{
  "n_mels": 40,
  "kernel_size": 3,
  "residual_init": "none",
  "warmup_steps": 290
}
Rows from block 3, named by matrix and row number. Each number is 128 + 32 x the weight over its row's rms, rounded and kept within 0 to 255. All counts start at 0. Numbers have three digits each. After the name is the row's rms in percent of the matrix's.
# convs0: expand pointwise conv (model.blocks.3.convs.0.weight, 768x192x1), inputs 0-191
convs0.346 091:052175157130082135075151139016149139138156150156139085130127141144148159110166128140093148163134115061165106130229148107131095128131125138137120151152131173118143158101125147148161142137057128142143150121167197127141165126202143120125164111130110142110074160093118195137145101150122175127114121158150165127106075157089059189093110153146076096118084120135134089083103133180136202125130140162084129123146148125111139146114132067102133130158127160139073119171154123192116197187135135147137130141126126148109132073138164104129166083085113118129126096159099094162172189190103096113
convs0.347 091:158116100112131147114129181119067168138150155130154195144159120097139107123104139135146048116105116096075137106156141118138056167184066106140165180143111142217099133149123081166132125136140162131181134101141140122137150129150130117136195194078138119042131097111118119167089164102166141151095074143145166103102130144118087151155191181042143098087099160103117110167127105142101132164167146156133123138121122107087105119103141118136174109066117156112151156188173159136223149146134080126117109090106129120117157147173127134126133143176092154079165157079097123110154123050085142151
convs0.348 120:152115148136145120122146164086109165133107099088118072100167120057144145094099060095117127152081115100074152097125079156117061137121068150083123112119110062115154186088106136125123124096144138104131057124113131131140124213139120096144123131121087146176143133157104132138147158117104194162200082088115151162142208125076106119142104171086094121135144147094101128138139108093105106073141098117189162140081128164087058127100177159175125098089151125152106103114130136138171109099110160111158144145153165084087077098164166087138117156139189159078160180115086149148191105161094120161
convs0.349 089:194078172141156094166107140108175155072137158096121133104123159116154110150116093126121096124157128121120154139095154145119167116100178138120147053127155180140091124144119122126105126134079124113162103100118169146177148083189177139141136117166155131103118113114085132143147189149165048164109078138117173127082133073129093093126135099075165179190113124122087136110107126178087125077118124120140149140164144085118121181110164161046075118127118140133054132073130171085178147138176062127096166134132111075112123171059135087121139155122107180090042133139145156160087144144077150158
convs0.350 108:136119152057156101140100071127134180128102112122163059129151134109088137099097163149130143120116135038171157115129097139110109149129141140082161094103150120051111082122118117165160068088122137065141106124077117105141161077133094092159073088123099167155125122125167090093141161121139142110118141125118134128118141145124124139113124158113109153118127121207193063117182105124192152119148107170119172185100087209147097071084101093087119087121064122129149161084113053096147112118169159138090130155149170084095098125139158142097138105110119050130174135100166155099167142163105189144
convs0.351 116:120153079113154195132149113076108133158143144133109221158104106110171071146088167128135158078117058106111117127125140104126111073134120086131130109144132161082150081077228089061118141146112099127141133087144146121117140050132090139126156112188108130186191108102139093137162124102122141119139119165088149107114036107167152127127130187115141187167111073123145113136152115149134190087119104062127130162139135106127111103152146108132127112098184062136110113156120121114110122137165126121076108057157131123037108154188088100119123088140119154145095130160177100134140157110125182099
convs0.352 106:077149107102101118156134104121162115136128132017137084099132157121165127142157110160116141141142062088095146120213130083122122106176138139180193177161165158120102096084123110093121117142096139149149130135152153084136142087093137137124205134120107113091109061089098193106126104156119126153166153138188093116133149101210151143179066134124150076059127124146072126135122114156102128144098120109085151145178110119065222166116121163140090124142092124196140127132161171114117109118101134119085091112147121093097123105040134133172102119092149118158106104162095113160132074132147141156
convs0.353 090:088155152103132122129161140104152138084095125134165142169093131128109117097084128072141166150134180115143202146114116127114124093155179091103101105074059198100119153149107133129048124092124113183135185100216158127167125131086174081077105126136125130133111075134111146129142127125132085170125118132075091149122173085113234077123195181130127079123134114168143116144138167128128149156153098105155098174169112134147118145140194162124157138053166102185095106131133070161152146122146081117076080183125108165103141186132113166168127125151109140148098123142152128130115149165117192135
convs0.354 079:157190112146118115147150133137109132143163147133050137168129116089096126175149100057143177118160115147138146203199139179133134053140182176126122173074144142121139136131090062093119138142141115209138175062110125113117115117105174152167059111096083122077150122215128120134138105120136133164162134116131133194151128113092129179153100147122072116142117123101066089158125063084120116193120128188104123124133198156166107111134144145099182138105129112123065073142157078193132139146120134135104113095139132149164114113088115094133168091089145139101099170164150120164157115110130111139
convs0.355 084:159131095145086136125104159122053121119114127118123134172114143148132170115143120167118144085121062087141110136105153139243122138174143093100067084188161094152123180151101061115155103110143144073140129094140127143128118147163129125118142082108150121096111213090094117077083116190112096118144103121181098201103155116117116123111145158077113161204108166147148103156170096174162150138139109118131090145133075098156156108122131167067128143120084125097121074152134172121085133103178131153114143084097095132109147180150153130158135160119076054079069184109192111141129141135165145135
convs0.356 106:104123129182059095117176118085163162117151163126072121070142105187175142163164101179133090123137117137102145155099143090129216111118113175152189129088149106128138092139105063136121109092128129099097136140170108079184135173072140128118162214120134171153155108097164106143154119183141146133164134086180099121117114154080128173115164110157122119106111165144152124090139117166153165155120155159160157160109127129115126128116079152176149102113162128117110079175115103126172164057183169107138112165171168151104154105124148099072184178196182141147173091117063123125146102173152147141
convs0.357 116:054109146051116138068134066104100121176093127138130040108137130107118105152088099081108153151084079156079126124112078149120141119087138135116154065163164115186100126154198136061092104153167165107123104169120169196190126106118132152124086143143165142141108084124126108081137176102153170124068143150145207136075103098068149104171153169153112120134203118113141139107142094120160118118140128147135178068137128127162098154090126106108174128152108140166139129118151165204082120068138125098119143136123126102156151103122147103174116100131116140078100160152113103189123137132118059133
convs0.358 060:090126078132143124092125133095139172096075165097130135154097120134151171109127150090133094132205110177090113077097126136147151142135123219139182157085147059087092104143109160127134179109118118167060065082097179113124111138115075103124116118188166154155101127087164131138070117106126126178169105170118155174156089129133107123199153163150155099122145078125133148122082170143146112144072098113144120188134117172162170127150139154110127171106162077115152122155181052153073113154091128145105114141123065121132130115122123147134132105056093203156144134093077116144140169153097098079
convs0.359 089:141077150165152108082131154152139139075172142109129118236142123115111103149150128159139157081113142144115075120074142193135150118106090146166162157163160094159177096181107182128094093113106148125139125159124156155089056094185172082119130148136065083148107108090141118121087144110173213081144187138157124119122105166161120162157054113077111115114121143113148104120173086123047090129142129103127142175172124122045078064128115074158151080134138116180095121155138152101065096148163167073110132106161148096142105121166140156125098126132165157136133133115101141135162159135124122108
convs0.360 104:149166161150139135112155139130138106114168169097163102140085115147103165068087183111066103115086154140130074110079092129150147100091142117219086074031095078087154080156091154101139158167148075121115161119154114147099051123151128176104143106123106154173200135130178089203156116158094167114173115133094134091127105145102081149107119150144066131102136146102139106116146123132091092122150145139129135147147120096190128111121120161145148149129156136154190124123138082121061116098078147208106101131160143148101148117068132080177109094156137112154151105106091174087141119179163127153
convs0.361 077:106138205117155122094128165140160166146118159048141205120173107118113102126104117146139140107099086112093114128142114115213154097130118121111089159150088157120180110161111112083087116168028131089177098135154153122118161099157122185106193120147139139085094104148126138111057104120096161136134097159157108126104132098156132132103139200095115058126119144166146120081098114141171140181129143146113149093144116120137073112057162181143136066198151154124110143089131109133116193120125143160149140132176124147123124157157139075104154131085177128128173098146164032123141164107116120193
convs0.362 130:160137105137069155155135088085113162124097135088132175182122167169138123125104123181121173111114119106189108107119111104153107180167149085141105102128096129092157122160125100129106146146112160072114059098145130200088103114113110114135141174128159116121129115105109116064171148056086109108140120066108140177176119104063133147125189099154161162166079157143029128151138110099109156135073153153115136111165113176085117124155123087096152123133178101177140072095185144163096127156162205133140130100114156138183139121155101101206096107134180180144124095110088175137166142091121124082
convs0.363 123:150068119129137172201081113136133139106079162079137108180089093149095070142097108156059117145105144143089171106169088102124131119142092140112170160154129190116201138118191109123159165113065102102124107167091097154157150136080132125115143063102148138137175165097164144132161149141159128117176160123097084184050151124114161089140116109095114169162106112133145114093168188096121093100139162104174134079191156059147129124120154095117114136126141086127098165148156148140137131070154132100120121099082145074052109139128064082191140152124118095108144076080101140123140147107130176129
convs0.364 103:084094142152121138170100190087112130185097106144087104111077136080104085103139164114136152075096168117140156165121136152090183141083114112090107173118128134088154114178106113136125170099103068156149074131170123144083136120147133118046146163092095126061114121151132150059119052159146070169197090155169112135118149126077083112099140130168109095108130113114145152159107132136085114096099072078102092140027130128176081088174118141153099132103089137181100118151123145152134112176124142111179096133153122147108100065159143101097069124152145146155134079180075100113143118120156122151
convs0.365 061:148128121192082119162185155112110099115128101076131194172093113147151126113181138117136131134124122128104187158134086118054080118095131120184128120075140123182126117047097140150136128189069138136125120115158128107104091154142139179169075145141131059143151169125121120079163150126094111132087198061108155137160157128133085120128072142082142133124173137113145079187078119095162122138140130089093120084056146138120125108116069146133129124151093168147078136097116153105067090116135176133129057070116146072147177099111115126129162112119152161145142077133140158090101194072171149136
convs0.366 080:059111132130149146123170077140069167148110132091161132169092130057133124128057059122074133202175164085110063135152141146111085140127191106093143095096122090078118152123127136088090108072078169141161105124118105118132129112135071107125096194143064125128165154119072122082130090127125144101131172146088113111119102126099157112161146118145116072111128146143122132143106104141151180156161128108133153179123190083092172127085147090108139165150131109184119109168154095162153150152115089128112123065134048091089141123132085050092105117146109078151162142110163153132085113173081126096
convs0.367 121:122146132145191137168141138127100120102148113081151098080166097168172169161084084166164140194170122113078083126152162138152124114108093141112097157116151084152065105078169109180175153176121144124145133112150225090095122090163131105138095154102176138109143102135168134104161099209140139173117148199158107118140214115150176124146094126127102143059123126148116194107161122089105139147183078127125170151109061117130149121093137120163181084159107094152157129116136141119149091181167108089129144131132134133146168061132119142068097135117129131185138192163091087111161116125134109151
convs0.368 127:138117122126130159147155104114121112164126106118157122100115104147085139113209140091133106144122107173158158113170098173125072134131146183137153143126149182125172120136155120197157127060131094124150158088143157121213165111104084123126104098144154161141105126140110190105120102116191100117128111144124127112104120138115182091080123067156098185187122068141134125121114118101132139138140071097123105254157152111176121120165071124168076113153116120157098066135111085178166104065104125111068125145055123128125159133128067097154064099117146142097212138121129187114122086119133112156
convs0.369 097:126150111101125131107075142121136147068118152160126090105129081199124138120147104096123162134139079139115199113148110094091131113099154127105115099131143160172116164118114098128138097048126141128168116174102112084074187206045069091143138116102116157108148121104128090118125123113120107125159080136118153070126107122143097082163158125156067130163116083127125186100081175119128081145093170183070111128099074088180187143096084135120140091170151189110115151143086106094110177132088168102105086126142158173073166179123098095125135136094154130149175063115137156112168149104137054127
convs0.370 088:120143156103163098094148134089166080130102155151151154105139102166161104127113172093156111070119120095157206104130152114156138096104122158121069127100074107181098119117082098041098132079113096149161093101135130092104095153225142115081148135187145104124103095099126103169083101161103121134175112140137092094075150121160128101137186150153121150141160129113075158158121152119128146170159140098063133140128092183104152139143179133099148091183062192146116139072080131115136154141155131107119094082130101093115142133151143152131116204134143170094175088145081054130115188169126140179
convs0.371 090:144159124103116092123173098167124102068157153171149157131116075178208101118134148123134167141161073115120138104115125150094106135135107190184134075153102066096184180138074166169107140186138173077096091126132103101148044176163073118150112106141144108126151172139131091082114112157094120116160107080111148099136159073104110144133118104139068166110131113185116127099105158146122091086133135098162125171076136132197123097122138125168129145155106142066108145126161144081166141080144153137063128109078133096119166079083104123138175121155079051165133098163077170096106154125153141140
convs0.372 094:133116103164100129135169136169107097146160120137008083153098114148147123179111147130116107142104096076090143154181172115118129180095152089146127170159168165116142073076110201141147125139166118177109173168153057146119149069086149116117144102094206128122167144156148108114119134149188172132093067139095094154132097083161099133121096099163157098090145149151147132045099136123130188124186107156178152145085120176165102119144145115143187114150148105124119132152104136129160104133091195125119136107128130117175127167128128145082109195135115144149124111064201104157158129121153152078
convs0.373 118:155114147097074135156104116150158137154133173123065103073149090118117189116161132149164122142105139130068137152129159138173146119102218117134147090127152115138164159211084128129113121066113100110131151191148068141153125138141137097124096133081156144120093081085106152160162104145145106151111076100108159104114101059130063121095123158113106121151144112086079134145071099121092108165127142147149128122127070134054173105116106153069084144152114124030171102096101117059119158174140118121090090164136183107079172163077151110140130107180125107102135139121106165082162121121088187088
convs0.374 124:167060116119146092078148127110141107092112086093161105151164171117111102174157147137196139136076177148128130138101111164128111137135143136193116078159124144142115113159083111101163122126147156152087122129075064127145184089168124116105141136107121152107109110080141084140190161120191068127099112174117115117179137140128176102122116148129210116162112185132107123103155164080150124067181053114077140179161055155155094100125100079143126124091133156135087117078078144178148149093101187112106117147150069100156130136138066106146116094179127123133209118198117112107116145128109136158
convs0.375 076:078138135149154087083172105158125089131134165105148106162118132121205101145105116073095099122097158191168071096159126199219124117133125138124110116133130085120119084104144081136148057148142114136162163132090128142093140170116117075120144087113139122134104136099083096111136115146200147147096134133103133096115147109132159074172156088127088180159159137151102153097119105153103168193101110123087144147139098120068149074157159174147156119094132114137126146135159115118088114164092100184205137137157094104146142187147183167136184125099154186082177081113170079135109186182088094105
convs0.376 093:155123127103109111118121203185105164096095126181132144102102095127093196117146168155119084142120137145089151111154103130193160139151084171189191201131100127110124139120101104164109058149145142116156169126151138118159158155118165155095200129097157170104094171146144138091049129127179174152187115112151078106188129146138163172112128156113155117171172134103091142127131075126161083173168142091115156079145129059119151139110097052140093098155155140118134130124130093164130096185144112191186118166121136152079137128124147174120129158176139177163140135157116164134169199144145119119
convs0.377 049:120073152174107091165133124126132147168132124067118112161111161092106121139084130125072141100113143147157147117180159136118071115099140137107062130142154127209117127104149127114160110108107133113131176127107150193106089150107116153195156153151131090121189163134131189094159136152097111094123171151144138102081151131139119200145151134123131139113163112137142111072060125029129116136135116064154134165130129126191142122047139093174074085109080091134164147154189157137065163125158124087092083201107164157141158131136135080138127185143159093093145178142198160138161099122129126085
convs0.378 108:076033134144080125033083142165118116106163115115115136111158148102156119163137138122158130130133151072127136108047132135106162153125143097182139109183192130153141105115081146084109160107138144164112157148142116105135182098094175174110158107119138126109125103132082088163155082145189090073121151120102106131199104179152086088135150158146124097096157095140183129104102140107118118103136124152186142147137056146110096062128082112118091127122144123073111146074155111142122088165129151097065121125188082118076180163154110147172121062167124107136173083158149105151141136167146177169
convs0.379 093:148189112124124196107137137104121150112181138129117167167123112159151133091105086175094136137099124174169072119133099089129117095196112125170142149055194113128167123175150077116151129095128097104181047146122221107131128142174127125161150136157115127143135179109086097141132124138096146129127183160102117089123190113096134142094158090141104084118079171145146109150157136064168098118124114080146120142106122168164111121084142137133182205130136172154199124125079149150164105182131135184146109168163186135090136134126120164149138132171178098119126212176140114143085164158165160140
convs0.380 109:148120126102062107137101126111174115128161158119120180084145106174106165065107140133136119133165082144132099128127125100080069124132110137107108198149155127106127131115097108157099138144149135139143198158082151098184170136176096072175115135120138161070122087202164073108134097145135147081105145109132114145107136136189031182051105143191145072176164116101147139111139170100190088115098090069142113148104098134142180065138130139121180116106155131213103176146117095150105103092126120184134193120132141157185137150120144147158126161135122132148121123122151102121133088061137096135
convs0.381 094:155138139100129131166102168131082127152176131133130059060157096102084153148138115138175114181136040114109098088169117145079165114110148106077127155167146136120151126128147199135137095099106083164099158169113062108142122141102114108110114128123087169090089141107062142074094162090152119100103164106094139135058102161175151144174113179124042115101125113162061151146123088106146177183157158122137152136093130195131175156152157144123069119147099147130151104098116099094107097097059157128125104140160194127098145155098072148127113122083138086122124139126117143076127121186106199137
convs0.382 098:130172120082102083090144119113101127109144129167098196128158091129122085078090101119093105164148120164121158139147135151159125173128086161118173158094159079155137097146139128150101091104108163117142156147143157162182152144105153081153131093133069091115126127111150103060145132123169124152136116109157136125113137070082055131155070156137092144155134160141088105173144126163187096079073154085149181160097148098088151107139163084162113142172122086083110138089102112152130085116213123059101183095151094077107199126123111112090123143190152191153131141159185139085143090079104067131
convs0.383 089:106139146146084146176110158109136127145134075133097143159199130158131148191160079097137083123079104170183149070085127100134125177105053150125078144111160136116121090124137088128126087108156098098089126133155104147110071166070143141082146118178120109171098202094149126091077178087173130145111104128140152095145106088106096113109064075140129175150176149107076117123119144170139089072075093139144173127121124118145149159122064163118121108193152081176150112122193128109087118097059146077180153131133151132083099161137144172144156109146105130111169095139156110138127150083059137104
convs0.384 117:206139145181140125117081150123085117114167078136077086126158090082099083097098041147149112151122142142109123155129071152146181076134138142136084081165089112144154197145074097179132075091116160208066131084126121154166119143104196118063103109085113129106092136124160154152114113103097142121181144108115131157150173174088117097193103066135116106095132142108091128120085134104116122125080096111131094124121068055123153129067135063137095111111151113160126178133154094129169070136140119159141100104093090116131087153209133159104117086143144107129099126146111154132102125140121115152
convs0.385 084:094137139069164104083153124141174154136162102112057081138118140078130142095128118093107165137155143168116152101088112163143162114146091160162138101133150084174078105146094155103167206134096157171099175124200167088149153143146150121134125166144102142170146127109147059119152176119139153088170112062085126109135211104102142148152130110098138125130089171108207082113121109099092104122174164104139050091123121216152156121146142146168108091179130087102137142144084118146108132074161119142128096147091172110119122116074168185109107130155105148112132156136150122102183063141166167075
convs0.386 093:166148140141133104136186124159107154137157076104103209139130107152091166116150073157091064112183074170088138112138192118159142137131121153088102095186126134138188107127126177095140082158090169095118119150100130139108103146115105129089078152122176119173103141081158106128142172179215091096111145132109135117153098160173104167095140169158157110131176153143128100132104158183096113085114128176150090087184152119149127131108095115169110229158085159145154151147116076154152106188100184146100106138138074113078191177144179107106113136148132117141130093126131137074109106072117111145
convs0.387 087:153144161118089103154106114154152140128150080098107124082070095076146166083137101135145143104125128204134125130108120122128179109139104113123065151156101105140066209109134158106144105164146130194083088084103127113108088110134143134175079124053127071041140100093158133127114112140084151135160112116121153097100120169153085167163120107136093154117063096082082106135093101129106157074106169206123073106136094106170085115092117124118139116057157156100113137119213168136147167198100134074142106155119137105137107155109145097143144121130139160122158122156146212166146108098175158127
convs0.388 122:145132176150127115084161055164131101121183177097173071193133077119154088104158136111148112129120162110076161147101106086133092161122116143156100114156078106162090164120129099183097077129106117180072128122088145160187102051175172083104189151156098124113103147126091106046145152156140145153143119080114114105169113092158134101142074135157203149164147137147167102128166121150101097128157130078082170135129104120111097159152139091128092067108140143095117112133071116085080097082113129132154160124112147208159062079112115093130104096167118122113165149090133155085125131167144112146
convs0.389 097:073167140129159063126159076083134153135147165200157143176167127111172130152155095113102185136122143141110121080177188144153088119136090156134093100198161119133168123133197115143227104203152036158085085165125166140116147077200073102147126129120086165120133158142136133116150113102165135099154121084129141088110143154155116189153067146133090136152139085106046169115151086103160141191137119114137141184127111106098102135127113130167131117118094164103075086123152145125158161141104160130114101089116141091142176128109109156157151092108148109105123128125095117114151162112145108197
convs0.390 133:102146135119106065153093113130086126120136100108109115098079089217130129156085083088143093122208090086200154140095167119101132151113120145105111173069135133080143131182099152121087091088135139165110165152153137121112115109103139133127139121096037092103130128183096169129155100181097093107081120099081051178100112138078108164145114183109119137106104093117122113108111190124152157160128070100102152111118189089162066101101156109073173101121137176133098187113118102107182060129102126117118166093148107181132126145143135134159092114146129158133127095135140082162059139118133108167
convs0.391 138:059116124135094101066142098190125112088145210132064127096124079140135109106129134144186089109152177158114140101067116132058140147125106179110188139088144108119087076084139137144144153121142152133099126110185178103075124110126164135126103145084087153103168176156153167088113119117158139168119106163132093148121136149130167100178147189128138139092095109096129139080083091088105189101119128144138153127120113145131074132140130142108146099140151168095135087111096157068124072139161129109180139189212201151095123092150153196107162120137123119127136120105060096127064089120084168134
convs0.392 100:108121144087164117126120103109123100090149115160089069158069076147126117140121183178140120087136137085173112129107189068140143159117102067161186113120094163091151097109136227107163130140194137145102125122139106111128130110099092156140154083073206134157160079149121054117179155148116139136103080186074059103117151139093138147165143147124140134161179136172161127087102136116194126095087095150158126187093101169153112074120172151163124119096146124125110154108119124118184161088088141133150118096112157118101106116161079103112160125136159096080155064069101152138138177166123114101
convs0.393 101:176132076135122122167134207046132136149103115111102115083133101077157192120125101155094118163146111054166090110143046179127149139156167131144093140146137068095152123116114137162189095127240144143156145141137106144110067198144149137149149084146115102117139115134135094114131159142077154122145117118106171126128139139128138153134167080106097138059175149083132143171155130058082095150126103134153090076133146133118162130108131177071155152073137115172099106173187081096110153156119106138116132124175127063137118142138113057133164085163128143171132178104082144134172123156124121144
convs0.394 078:104113161104107149102177107086167106149121134155109125138133108089129210145158105130058148119106131108116133141128090169132094087110066112128127140091147151144104169097163113125119086231082148118209099176099115069101092158076111112173139147145113155147109085195079150093075163125101098107116157125127183077070120141153147148202203136142132121116106161091102154178138066104152077110116166055177100143120131150100130109127091134129089138121110107111131079184100158125094131118097105143124102095160120122126197165146162137126203120098163098179135112121131083117172153137110123091
convs0.395 059:096125082175133155139124108103111106148082075128148088143132153047144136086142194196087125145132062144110126078195115131148135145100102086207119093160119082145126098169170119157118122193159151081107124133135110156118166104125097159131182124175090138146095147083144073179058107171123107110136053142144092179127104108096128183119068160127153086150091064115164141173128086135093138120132134145162137096142118106170125180128108143163139111113087125115092086155081120099090102100084104119095091138172107083194155100181126123100129130132163123125141163159044093128111156105140105126
convs0.396 087:156106127111114189133172163139110161139079145161135142147121136165150110124145119141188144099127117120196130191150166075136173144193163093149125136125095125081178127100128101115152169135143127078116181162167090111210189162136135169137128127119144166093185138139135120139136143149104066154110126184054134136101191097127085108155123133176157140116149088137131086137108123133138144087110136120147078151174138127135087145105148161153088100035183171114076124124104154171150155072167146157166159158119144110107131097190166077104133144150142173065077173128212154108158130157093138165
convs0.397 108:067120166127131123102181106125147153148110111130088147137143109127144146120139084115120182142129037093090186143180142116070119091134138164164176094136153107140050123126113151067066092111097099150158144115143153119130116128102135145110140134157159153087065018105144170125054105116145134173147127161182141108177186147193139154191103126084178150067111111171130149123139155137092155184108092112162131134101124111100143128114135194082145082117126129151118108065183164173134090122146098140059092087140122125091148086120135142176104123109179113189134141111117120140121115131106105182
convs0.398 142:160134115115160167156116112139140211120119136101227121074116167237151121122101173075202126100144132124194168145088112106187111131138187157152137154155090103140067122135147111099107085102085110134139138119109145136159096128169123082119175136139124121138103128129104173103121138157165159110109165126109128121107128100077060116090123103129093078159109123182059076151126097127115139120119045104140178155138125160104140154105124135077095140142085193088088057180192132112124088099110177082077113127156092146118127118125136145118110116165144125121165098057123132110134164100140134094
convs0.399 125:135152114172155157169083142096122130169134101135150085111128062159156121095149096161150154144159141139153114146176154106103122129119114135083103120147120130103069088158150131106178141145113116052131191119132172177103142118199120163110121108102092145076177118094113142138174102092132146126147083134146135129145113052063105197068103126134086152135201156168157215093088136075103219150086160141076130108121109172146144128110146123171124118201134093142102069171106085106089123155092041112141103116067110129129183160089116152145122159173097116122125112122099148136150102115122131104
convs0.400 103:070127142093126110108127122131080162083130105077115129118071175152130125171152168101153192132090124201175135104074152176111118135121147162107121139133101134146186116129102140138167173129222158133123094107132127163107178188150056128174110114106132135119132168091165142076155099069140122123135083118183109129144187100107142158076116124152104151133163137165137173131142137092127127165190140117092098092104116195160132103149078119182126148175152159162090116076167195102162086159078134116040120136150165093161153124099106096118173109078147150147152161116134122151175074177112139112
convs0.401 118:144145145099144101073123147149118094139126102121122166103119173137139144173194088034128153130146131099197131094154154118103101140147151175080097107031094131125128046127201101099121151224156147119101137168178094151123158132114109144174106106128157100133192174137132130129150146186092147117122107133101133151106131044125141152071092083070166140116104107107157119121083143116166105153112110119141102112172132160133051093142094118116162126186110168179137107105102116075136151033125123125146164093105054113151136116157122108159145150169137117142140121166088160143104119135115091105
convs0.402 099:145118124192131145129156149072165118150093111110148128081084133138187152173110084115071121091144123132163120187094060139182108141119151136127089134148136123117140146076135139184190130111134132172159121097111131140095152117143119155084084148125097129145163173092129094182129148143117154143102148159098174117132147189101141102136097137151112082065144096117103150113167149108053105154110161125129067105094215105093074127118115179052129107094103086055156147127100113129127160056136096126109103196148111110225081112079128118122089092177090138125138110193128141116126094110132073130
convs0.403 065:129044123120172163115110111126163075051108082089070095141099102092072149151165074099064129094098116144113106096162133166121199177134147168128127075115124090127141133178126100117169126162135122114143114145052116105133117172142115123125168112126179135114139139110094092156182172095098155160126165167126114134165146194152180117159122127205065161200099125127128109112154144145158091109126135136157142090093157120105162137102140112133174114131147110119111126150147073092108138061107111109143078135122103129201119108109173117096159118135095075135093189122146155156184142030131141160
convs0.404 087:078120083121113097109177130103087112104075099136145124113122165156175147169150151115127121162073125131124092221124136156153154085129127125116134136155122096119137137115094109095115179121133137091084184129123168159143197124132097203158038140187148135083142197141118121152134141116137152100148191141186145077170159132041142064105119140084126130123146168104149148173159141136177091122121109159081160091156131107135138097107139174124118146205156134197074104148174090100117137136141093116102039138062061135102167107125143128147123123184126173153124135129128129115071129125161144113
convs0.405 083:115141154099099075098119134041167134115123167170160168186087101117157117136144133092150155087093143150083173079065140141164133160148135117137161127124098135135128126124167130155079186144194195096133123115164159143175118139066169149060150131141114092081140130187154096105143146116178136103183189078121096100116111149095132102205091195112107192101117157117146139146128058098134104130121175093079102130137055161163189135114084136104128098161133147122074112106139148161099096131161114098117110166164127207152121072141117140117162093161172129107135151115168110152136107123133135173
convs0.406 124:127091114082170139124129107123108111120177127131099180087132137166133167140139131098161122122035229122071101146151134127180107160122168057114090131138152160164187112132114148111099133061112132113104142154092098162146081201141158147098065104116114113120117102163206175189171130145120171180099159112151129156129116142116147109100074120142103147113150107177071123124152177130129094173113152140076085137101130129088178099202080167117141162107126105105130110174057125117123162139084117103153151121112157086105163092171127115155083132114124110080134159085073068102131150134109176119
convs0.407 094:129093155124134213118188149136144134093110114080125055156109097147151087132045088143138178111160189106123160093151119200085117174122117069190190162122124150153156102099141144112148113204121154136111157183087122128151122148112102161097148164115136215128141168053152117110137164150140184078138123142086076082062166106114143150162190152088120111103094151154128098136098100099135119104158116125143135148149152091104107114136150194165137178088173091105104106184114097112116119102129136177124120143117074135158076092130115132109113174074117109110110121095075140118113132124091154084
convs0.408 111:141126119144122154136181185099111073127123120097075155131145154107126160132097119069131073115125162118121134114097137098180089104126106095161111140192135155111092150170134106173074113151114117172153175132138152094134123112132081161134083113135143130114175130104179142101143148093119108167145123157145113073186150104070133101156062075166145173155135148154122105128099085207141128073092137147141189140148117119174213126187085096114203109118129097175113101121161119054142124168120109124120131142089110120106052097141100081087041120137190105119118110105163148159173182090123183144
convs0.409 096:172122177129144162101109076133186132126137131118104207166084129136149156105123068132075070116162224144180117122117139057120149138093163183096149127174132115146139122195132111127097093148117143120095146113149123120117105122137039119123117105135135126152129065127096143134101152122117079108160074136114123128119132074120083133114140180115151169144203169137146050206174136074122124143076089082112176152153097123185092142115137122100165156154147101171164177146142120150138145133131128107108096125138182071109122149123126139151134119168130145060146114163087152238120120116121120084
convs0.410 088:120104142185169124133044118125185182096087161143093108134129139139139191112119095174161075171117094096128108110164092159126151119148125170123111119131144087000130144149097144121144086127121145143140148138132175149177067166167144180059078147122130169115096119158136137109096117131065158147076139183099115075164092146118151132088132131148110069168102143143159127108116161137088108114167154108135177120159180087132144128112144107143106182099114125164110079161181112125118174085112122147134062112155149124166185136117153155164140125150087128164158141096173139135213193095152154110
convs0.411 109:187114111126174088139088082092089101099142146182127131075171178113089151178173117142128185127166103151103092160160087175107112091104168062111117176118205145100114171168141111158085057083121108161144099123123143180156174153128129098098139087191111120170153116067163121134160179095121112119137111083198125140162106106120145112183170176152171189137139100178109116109114116110153146114171119110150096158150127114114111100127120121112124125108092136158186094143116167082130174129109124097069134108127117144119190159133158138143104191177167103057119151118141101138141125130133218162
convs0.412 117:112144144188160083170108111121106088099177097111109163145077123080134088104174117107115075139137095073103099126132095145116188110180084076074150141088143155103139172142118133173124138106059197140150138095126057145148138107074133086109146153100206131142092177172130106111116162083109124121097109159082130114122103080152226131181095139113157140125123119119113095147136105148105088092069115156165152117159121135123064108157149157142109117094181115128118089165127087170138150163101142060119103107128149142098178169092164062124170133054165145165111143076106128149093115157130155095
convs0.413 097:159173143115179081167165148130192112113102129110137107072169163102171083123188156127168112106153142161117132098109131156129137150126112152087150159132200115138112079129107103112112134133115079097072106153181178103117132146123104100139165143110120131129129069158151156099145121123133162158123117203051182160101052138084166144113121125099123088159108106110129154097145116107131081133103182119134123122146131104092145138110119079092096034109132088118113182146139155114162123134098134162055150125165098191140091178147139079083151173164135152179140126160106142188181187151159159034
convs0.414 080:138171128135168125045113107067150088097199122161118180171098131157135129121138107081081120120189190159150147172101130181136194122078074164122112126106088153121104146124138143124143100152101143110127082177145130157127135161067072108076093128148145105077144086107135142157160105120080143134146092132167177181131174145077127070153156109087116109158106078108061100167089075119151112135153137167136135129134144090132087138138105131121159159042150124054040157137130108126108127145114113118182115135104101150159124135102097122193156127110120171138158157150142105160136047158102132173
convs0.415 083:139109127135093131150137115143106178103140162136075137134158114097115153097149168117175140083094121104176094138099116153095056109164155092180082085086110138106090154114105115174120121159132125077160118128126084098103185116150111091120092108095146170036132133134110083123100167101140133139143142107106149137153137112106082060099179126162047156130096141092165147181104132102103105083134137137043143135107065096115089185133160175135142129103020106088144090156144094097126133141095186106121137044112158153111109138190085143116146088148083090140173089162150110098156130122174104125
convs0.416 125:113110107148118153105055073140178162094082128144137152161093107143126118097152136104199116187148186129170124131169127154153166091137098152156027182146136096147098110119062120045099096180113172056095096101058144119139102126090118100134130195134127152156117110100149097133128116151154118093109143131125095114117119136104110102139166127137138101132169117177088151144076119132111146123137095071132096141220125142142083068139142124140116135157087128108108095178193197167125098175162166124169140108149106125160125083145123195148146177128121131162141164089081123143138068149135101175
convs0.417 068:139099090223094087124163118164110142131142116153085080122088077132164130085159105104096127097130107169140103115095093153157136132115123159136078137160134063105164185065136108177209114199166186123064140130152170108161118139118092133203046161065130104109180110099055097106120111102105160169121184107134145153124123183115118117105134102126072140109186151101107163117170120106093108090140139144148151101134129082139134124166128111088076164136174105127128162117109130081154153118139098117094144130153153118175092150092113101148178168143093080121072141163087079133159099137161146128